Rows from block 3 of a small image super-resolution model, named by matrix and row number. Rows with one number belong to one channel. Each number is 128 + 24 x the weight over its row's rms, rounded and kept within 0 to 255. All counts start at 0. Numbers have three digits each.
After each channel's rows are labels from the 100 images, of 14976, where the channel reaches its highest value: "patch colour" is the nearest of a few named colours to the mean colour under the peak. Only what is clearly more common there than usual is listed. The data: photos with spoken descriptions (Open Images, Localized Narratives). In brackets: how many of the 100, against the usual share in percent.
# convs1: 3x3 conv (model.enc.1.1.convs.1.weight, 96x96x3x3, each kernel summed), inputs 0-95
# convs2: expand pointwise conv (model.enc.1.1.convs.2.weight, 192x96x1x1, transposed), outputs 0-95

convs1.46:093129134140111084118145110132140123116134110112076116122138076121138100130109102097128082085083108154145112128117132141124153067078127145102104119097121120142100147133134145154129127160102118126168135132126133134144115153191145066084151123110081134149125150119145140116144144131137155158
convs2.46:112067116174117105112115120155102116127143177138101116079132105110112092113126120115145125112118085130091101135106113131098085080150114175127101115119122120137163102094108111116138105089114097170124153153185093110089125098109117122102121159158162152118147130103103128111094141124100137102
patch colour: black (34 vs 15.6)

convs1.31:149093077121084089144167100169107143142118138103132138152177100119136114164097140108145112096137125164138117091107110085135124158145123128129100102147068146150143096157122099135111123162126118119119157150120143138126164111104085101151114115138110110152113124122171121164113101156161115133
convs2.31:104124125131073140144146152111128140133141129132101098125117134071122111153107174177123123096100128113074152128115152093124116136153129120142127150167149130158114186132138120181156117114117119132115135149117118145114089089126090136107125071129122132118111172113108091097106160137139116099
patch colour: white (58 vs 6.9); pink (30 vs 10.7)

convs1.85:138150120140160092096111125180109095121155108124077097089141132098120130131175124089108045092139145094122141133140085159153125119119145137134140135082089130111103116120133119131125128171139099110112102125098150102115124117081139107078100139136114134129145093119150141136118138106137127122
convs2.85:151119088159103134140089119149127118133156155109114099139147112097109116175113139156110130138113129135119125148158119108087098108120129164103151093108142144141112127156096096135171100099103159167129174133166140104116156139146125141140125135120148143140125155135146130124136132153115086118
patch colour: pink (30 vs 10.7)

convs1.68:139128138106072144104139127116145152110093074142122144131139149139104118153142099157162109126122140122140161184098110167102120131143107152112088141128134104139164132087126105164129117156097147128151146043150137094153158112121133102127121119108107109128110124156085099146104130158114102129
convs2.68:112129121089124124173121170124116089124107117115156139133112136154067127134115089136111172170115139106111138158163109159116134131142148143118130123164083160136135090104136162129155136110131136097150140154141121120085147106101150106143136140148147129114119028134143129105133138147084159137
patch colour: black (50 vs 15.6)

convs1.7:174170099145145117117106129123094101091148132132134150099117156141126110107101117134135114142142156080116136116132147157139104150136103110083091135149094117150137118096079087122102083133153113124098157141155095109069124139123132163137099097151150161124149108130101138119111122164173109153
convs2.7:108106136136129113121151124117157154158118146077131149144115111164121156162146110158126120102121148113127056132107141121096106087129115157146122122085104112130102151151171126123196140087116102139130115129140118106166124100101132126152130121102156158118132155128153146141167087104141157156
patch colour: pink (30 vs 10.7)

convs1.80:124103066148092113113154113104111120105145157106110123129132116152137146095128163132106129148131154137147127134116126109154086112173126104142077129128136125171105132159121094064092111112122091107116147116161100114151132077148146155122104098120133156084129086126114151162111111144154097146
convs2.80:153137135175145133159063157133121149092142136128149146164146133148129137156123156131099089138115148107085109130134111184160153154145126135109137122125125131135108144150148132128131079157136106112152150102112125144115110115129112118159164133136132084110142121105149141114128127120102115125
patch colour: black (78 vs 15.6)

convs1.6:141136141125121090080113108106139145127090117131119141090139151169132089152100111109124078102091102149171078135144149117118153140072114136114113123132088149122112134139154087130159124151124086149133096100147121096132111124114127050111113143119097132132086127127119118132132094124149114156
convs2.6:135100114128162156151118150143140135155145130160136081092124134085129127128185140177111110150120120148107151093150092133111126146134130146195117124090183124145100080102142134120099111135149102157130117140135104105185137126163123134138103171093135144112082146131103144146144119136104137136
patch colour: grey (66 vs 31.1)

convs1.71:151082177123108150127081123128140161147157136145098134135114120118143137134072095139165160083102126169125130132101104090108135132087133097145123147126107133139149143104147157083110157098140141146128140155104140143137157142104060121120154113143124113144143094110172094136128145121122173141
convs2.71:146121134156144131113070099144113128129171119112040132147120149110180118139149182158088154134116152158149166122138129168096102134100087157108119105119141157106133120144123115099112139144147113124111169131126101088166153128154149131157200150124132153116132123110159150159123137161160140144
patch colour: white (31 vs 6.9); pink (29 vs 10.7)

convs1.13:096161129112087129131118101150136096136135117123104114137140102119120086156118131093111108121115113124149102138116126095108103094086134125105150131101111133136108119160121107124144139192043142146134131150115169115147144125116153090071108128116081132147098148094151127136171133101141159144
convs2.13:127102119094148103119111098154101152128157121099108096135109192092118099109132172076139159142128108134117123107095111134146139127127128150105126142108176136138154121126167156124111116138150108141120097109121118095138122110192164130156138165097115088145083140138148111138128127145085124117
patch colour: white (35 vs 6.9)

convs1.73:109139132136131136135111132134184128084121126117059119105128125132116105181127176145067138160169111170142147131155103109156131096097139108129149114146107147106132150130150110104136176120122117101101195122111122102107136160107122126150140136137088125129123164112171109109132146134116109144
convs2.73:087148121082139141133170127149097161131169145109138105127086151121140120135122143120139112138109097151091116135083164124114135131141100149143132147117159144125103142089095128125177155149138095131130105128154111145155120084126132093124149092133137143138151112107105100186119166037137118110
patch colour: pink (39 vs 10.7); white (36 vs 6.9)

convs1.75:109086146129126147138128108111092106157100137078170108130062138111130135100138148137125131132155142128102148087194138131156135106136148148129137145113141104104150148119116175136155104064174144137147101140125089139130091161123105141114116168119122162135150124110122114117127131113099144172
convs2.75:155118107171149138112154114120155040148134099115095167128121088127134111088127119112134083134178138132142101142121120139131165159120079127139119137128105081146146135145134128131119145133112158094129142127127123092112125119117090116082133127127126135132129122080095124107128150156151154126
patch colour: black (49 vs 15.6)

convs1.12:129125149137149111150123141142138137158093110095124148150134113129136138097091091113114115096110106130144068098110108065120132112089125123105129082133093142131132118107150127111106123136140129127047132144158134121108176151068130114151113110128123137130085155122138125167124070126133103115
convs2.12:105146158126152136113120107139105136150111129165117097086138175096150137136115122131141162129127094141109180134138100164118164125131147137172136123107139153135115112091101112128108115142148156129135119112172122139132115099151136148115157113155108122111154133141103126140110156138140145144
patch colour: pink (42 vs 10.7); white (38 vs 6.9)

convs1.69:155141102138098125148065116130126159115141093130156136127123090143114139072105117142104171093151083126110139095137129126145124143102145130105110150094116108138093108167122154161132140101125174141099116167111143115083161161088136164155141117076127105102135137117130106163141113108122126143
convs2.69:118123148087093148125167115130143166165138102138155180100175161143155158153142105104130148103120127144106130093121111132125098144121161122114120075147091161138115143145125160163115071122132090138128163111106138146085125093126114179119106149107109114114143141166131140128133167173117120145
patch colour: white (30 vs 6.9)

convs1.45:053086154099134163114100148172134143093103167131121123124122132131176114167084131127114115143108143166124128140125103151126134161106155151130122142155178145110119124146138143153104159106103146183097107124126146115113118152118093092109109162119104117105123150143137111122117145102074131134
convs2.45:131151111148179130108145104159152125148148100119157101125126147125141084089137113104128180139122098133149147142145165127065112107135161122113142148123126135172141090096104091099097139126080132152120086112138150172131166155166150140142136103142093155107150149142126090171128060073143100100
patch colour: pink (30 vs 10.7)

convs1.20:140106150143110121146098131149102122116150159151099083154102150157161137097134156113058115148118124146143146187139131117139122146119110134153146144080135156143145155133149123110168171111102141145094122151129116092107041126127103138067137126136135154115140113112131125135121106119118126132
convs2.20:095120123099110113145147124094108194134124145130139154152135117123143116139110078147139138137143131093129104165114136165132120126125116109151162122111110144162128141116081130115132121117122117110133145156168133129149197124113086119157097155152155105117124129107134157135147162127110129144
patch colour: pink (30 vs 10.7)

convs1.94:122110104113119134112093157124147077117150132180126131113153121144137118094103158133102170186126119173093122112107122124080108136158140098128126155155143127082104113138151135086152147046130145152111141144144137114133140155139109093132130150115152123112105168114128139092127134101108100125
convs2.94:117122140102153134131131097142113156115095142149111162153122108127158114058147144078157125115132125153151131131122161134146129133101154070120104163142116153098104144108123116093118125140121123081127104134088108163149117142129145135155126156116116097145161098146126105124127093143148136128
patch colour: white (43 vs 6.9); pink (35 vs 10.7)

convs1.66:116095125141103161131115096115142158154142142104157138132091078140103154105123169139138129113126144134101134104122122153115135139119158112134096139113153116143143159142117105154097138087112137124175111128104102166108144098148103168192166113106121111100153154072139073121112126132120096097
convs2.66:103138115108139145167133172104147170154149126126125170141131132170107140133113144089098117153126144170094136100135137146096090125110109134127135047123123087123100119089092153117137099134131105148133146152129110071117143101073125125109112135092167141126129126136138138158116164150062152085
patch colour: grey (63 vs 31.1)

convs1.81:098105142133077113149166122105124119087136133127125106095139120144118114132192147133105097171110153108097160160155105147155125125132105157145114144142129134151137129150115063163179112141135111121147127140106122116127105121151153091052137122114099156143136097158109129140106145154129129163
convs2.81:153088109162139128138168125146147128131110115122162120143133069148102125162131145113116112127096144125118095155144088113124126144155125121153119145107071084152123144144159130131137107097125115177132088122107120106118066129187168129132129120148115092110148155097169124105110092155140121117
patch colour: black (67 vs 15.6)

convs1.65:132133094113106117070115103142145107108102137124081106120137140141154112132127089123124105125125101138118091157131137128147113101134096119105093160139131138112139098111125117118127133136162115170136165107054145117145102113123088068102069155157107113121113094170114130104133128139119157166
convs2.65:188099104172170114142132132172100113086111136138135105127137068117122139160121152096110108156132122137152112120141088145130139115104150139109116104128118117150109111126152116112109115130111132173134156143148117128141149154175177126154102147139115141133154115118132109116147108128134136107
patch colour: pink (32 vs 10.7); white (29 vs 6.9)

convs1.72:084147105143126147124135140147118130111080134094133093157125122134119162096106094118095135119097097103107095129087148073094103129124121146123090133111133126129140143129144104087119124100140142122065164124136126090135176153082112134130116087106115095106074100152136134150108114115140104138
convs2.72:118137134114157143119131143106099108119081152149142090148121119111160137122089139106136166113150078115100143171104100153150178137135113136121137168111150109133116130098132133121115124127132139104120060122116136153113101092145107079112135110157135101134131083099106139157138146094137134167
patch colour: white (53 vs 6.9)

convs1.79:106152148161096110163132150127158122177129123114079144141122116146105125150122140141116142084185090139145137187103149086114086117131128092147131127140123126149144141161123127107098139117113141112090162100093138132128164139122141169128131157144135111110093084151062127144112134121149106129
convs2.79:128150128150129133157134109109078149131138156118144119130134135144187138111147149134128098088129113144108133136125080113151121139110082110148127145114146154121125116123168153150118108117122100110137152122146116156103154120117132095146132125132143137138135101127121141139082137079088162134
patch colour: pink (35 vs 10.7)

convs1.8:149150148158101138162116091121139121111094173091145152101108115093148134061142139087122119079144167106131124110167151128125137119117104116122138111086115150125177155106136166125110151129128135108100141173120106115086147140122124152111131157117126145141120149089142139165100101125129076146
convs2.8:110127141081122169132149130071146143142105148169175149116157126146180167136133112127130129136125172135094121101141098164154115163110101115157139086096131129078106135132109129105112122164128121089148107128119162179118143140101125140130133140121115130096151111130130144130146131133142137140
patch colour: white (52 vs 6.9)

convs1.0:149129136169120131135165118151102162148135142136117108135123152135148107095120103098105119105089146128113116150164107098128120142102095130157124122094105165168162113105149144112130156110130153164054116153140119094105078182132122113056138124125138103126111120157148154153124126099123143133
convs2.0:137113135147154125115131129121124126136127155160103138106148110119175102159106138145139121132155156113142120156147132138113119132131093144201156124121150136136099135134134107124125128130106140141123115089128115139122143174150121122129089088117137086134146120130105133085146087128156148135
patch colour: pink (29 vs 10.7)

convs1.44:164147100143118117152138090095158128100098077117116111085133112124138136123170175127108108132125147160129130135142117149131120112124116114111107118106164112173134119116108076098142099118113159115142134119151111144149129104178181138045107107114115116117093107124137137170117096143110144130
convs2.44:130118111093075125131119117102125132130140141136116103127100111094141153154191121135149087112128104111121143147141139086175130142148126097099149126158140103074096157154158108134141128108114127071121120123118152153205122132091140148104160146143123116141129137141125152092143140148094127145
patch colour: black (57 vs 15.6)

convs1.5:115130100124149124139160173141097082124149117133144124166134093145155157102112128127148094135122116111132074117107138111106096150130108086113123151139095170109121102109154088110126066174101144115124156129157129113122112148133112120105086078128151121106099111099116112167167117160135149123
convs2.5:116133138095103111139125119061149129134137129145093187141119131140136137120102116110109123149148162091115123131108157141108112145119101165101124154088116085163196136145164127119123078152153104070121115124107116071109101101108112136179146148122136113096113123096166152135143143131110122170
patch colour: white (59 vs 6.9)

convs1.93:140132171141123127145113162118090126171134141136152135152114135132107132128113132153128141129216125068134105109102150096164085128147103119122117133129098113158152123124133120125075112135138121111096161108153127110123141158082129155153139132113129168131120076119103094109117115108180127161
convs2.93:142122121130126144113151121132122171120106130074111120104129087129173143130134112172122084115121087144108083138096125139141132123117084151169129138089121121121122157141149115161147138114122075155119131156146105119146185099104134112152140159153118135096123143131147145126115137099172165155
patch colour: pink (44 vs 10.7); white (30 vs 6.9)

convs1.90:109106144131144090083147101121164117136109096135119117140154141131123138155113100124107098116117143119117105137099114085145107106084128138143093127103121097154081176155113117093117162159146124146137111072176128137143118114126101121112164109128120088142098119105102068146128114087118090153
convs2.90:110095133157115135155147093116091131121122156166113107070173132069126122134114110130116129120108150121103130147134087081154139114129150162134135066128137112134106130105111150126099087150113107146123130128143126146103159107154133140107077113124119114131102198120105139156118145127133128135
patch colour: pink (32 vs 10.7)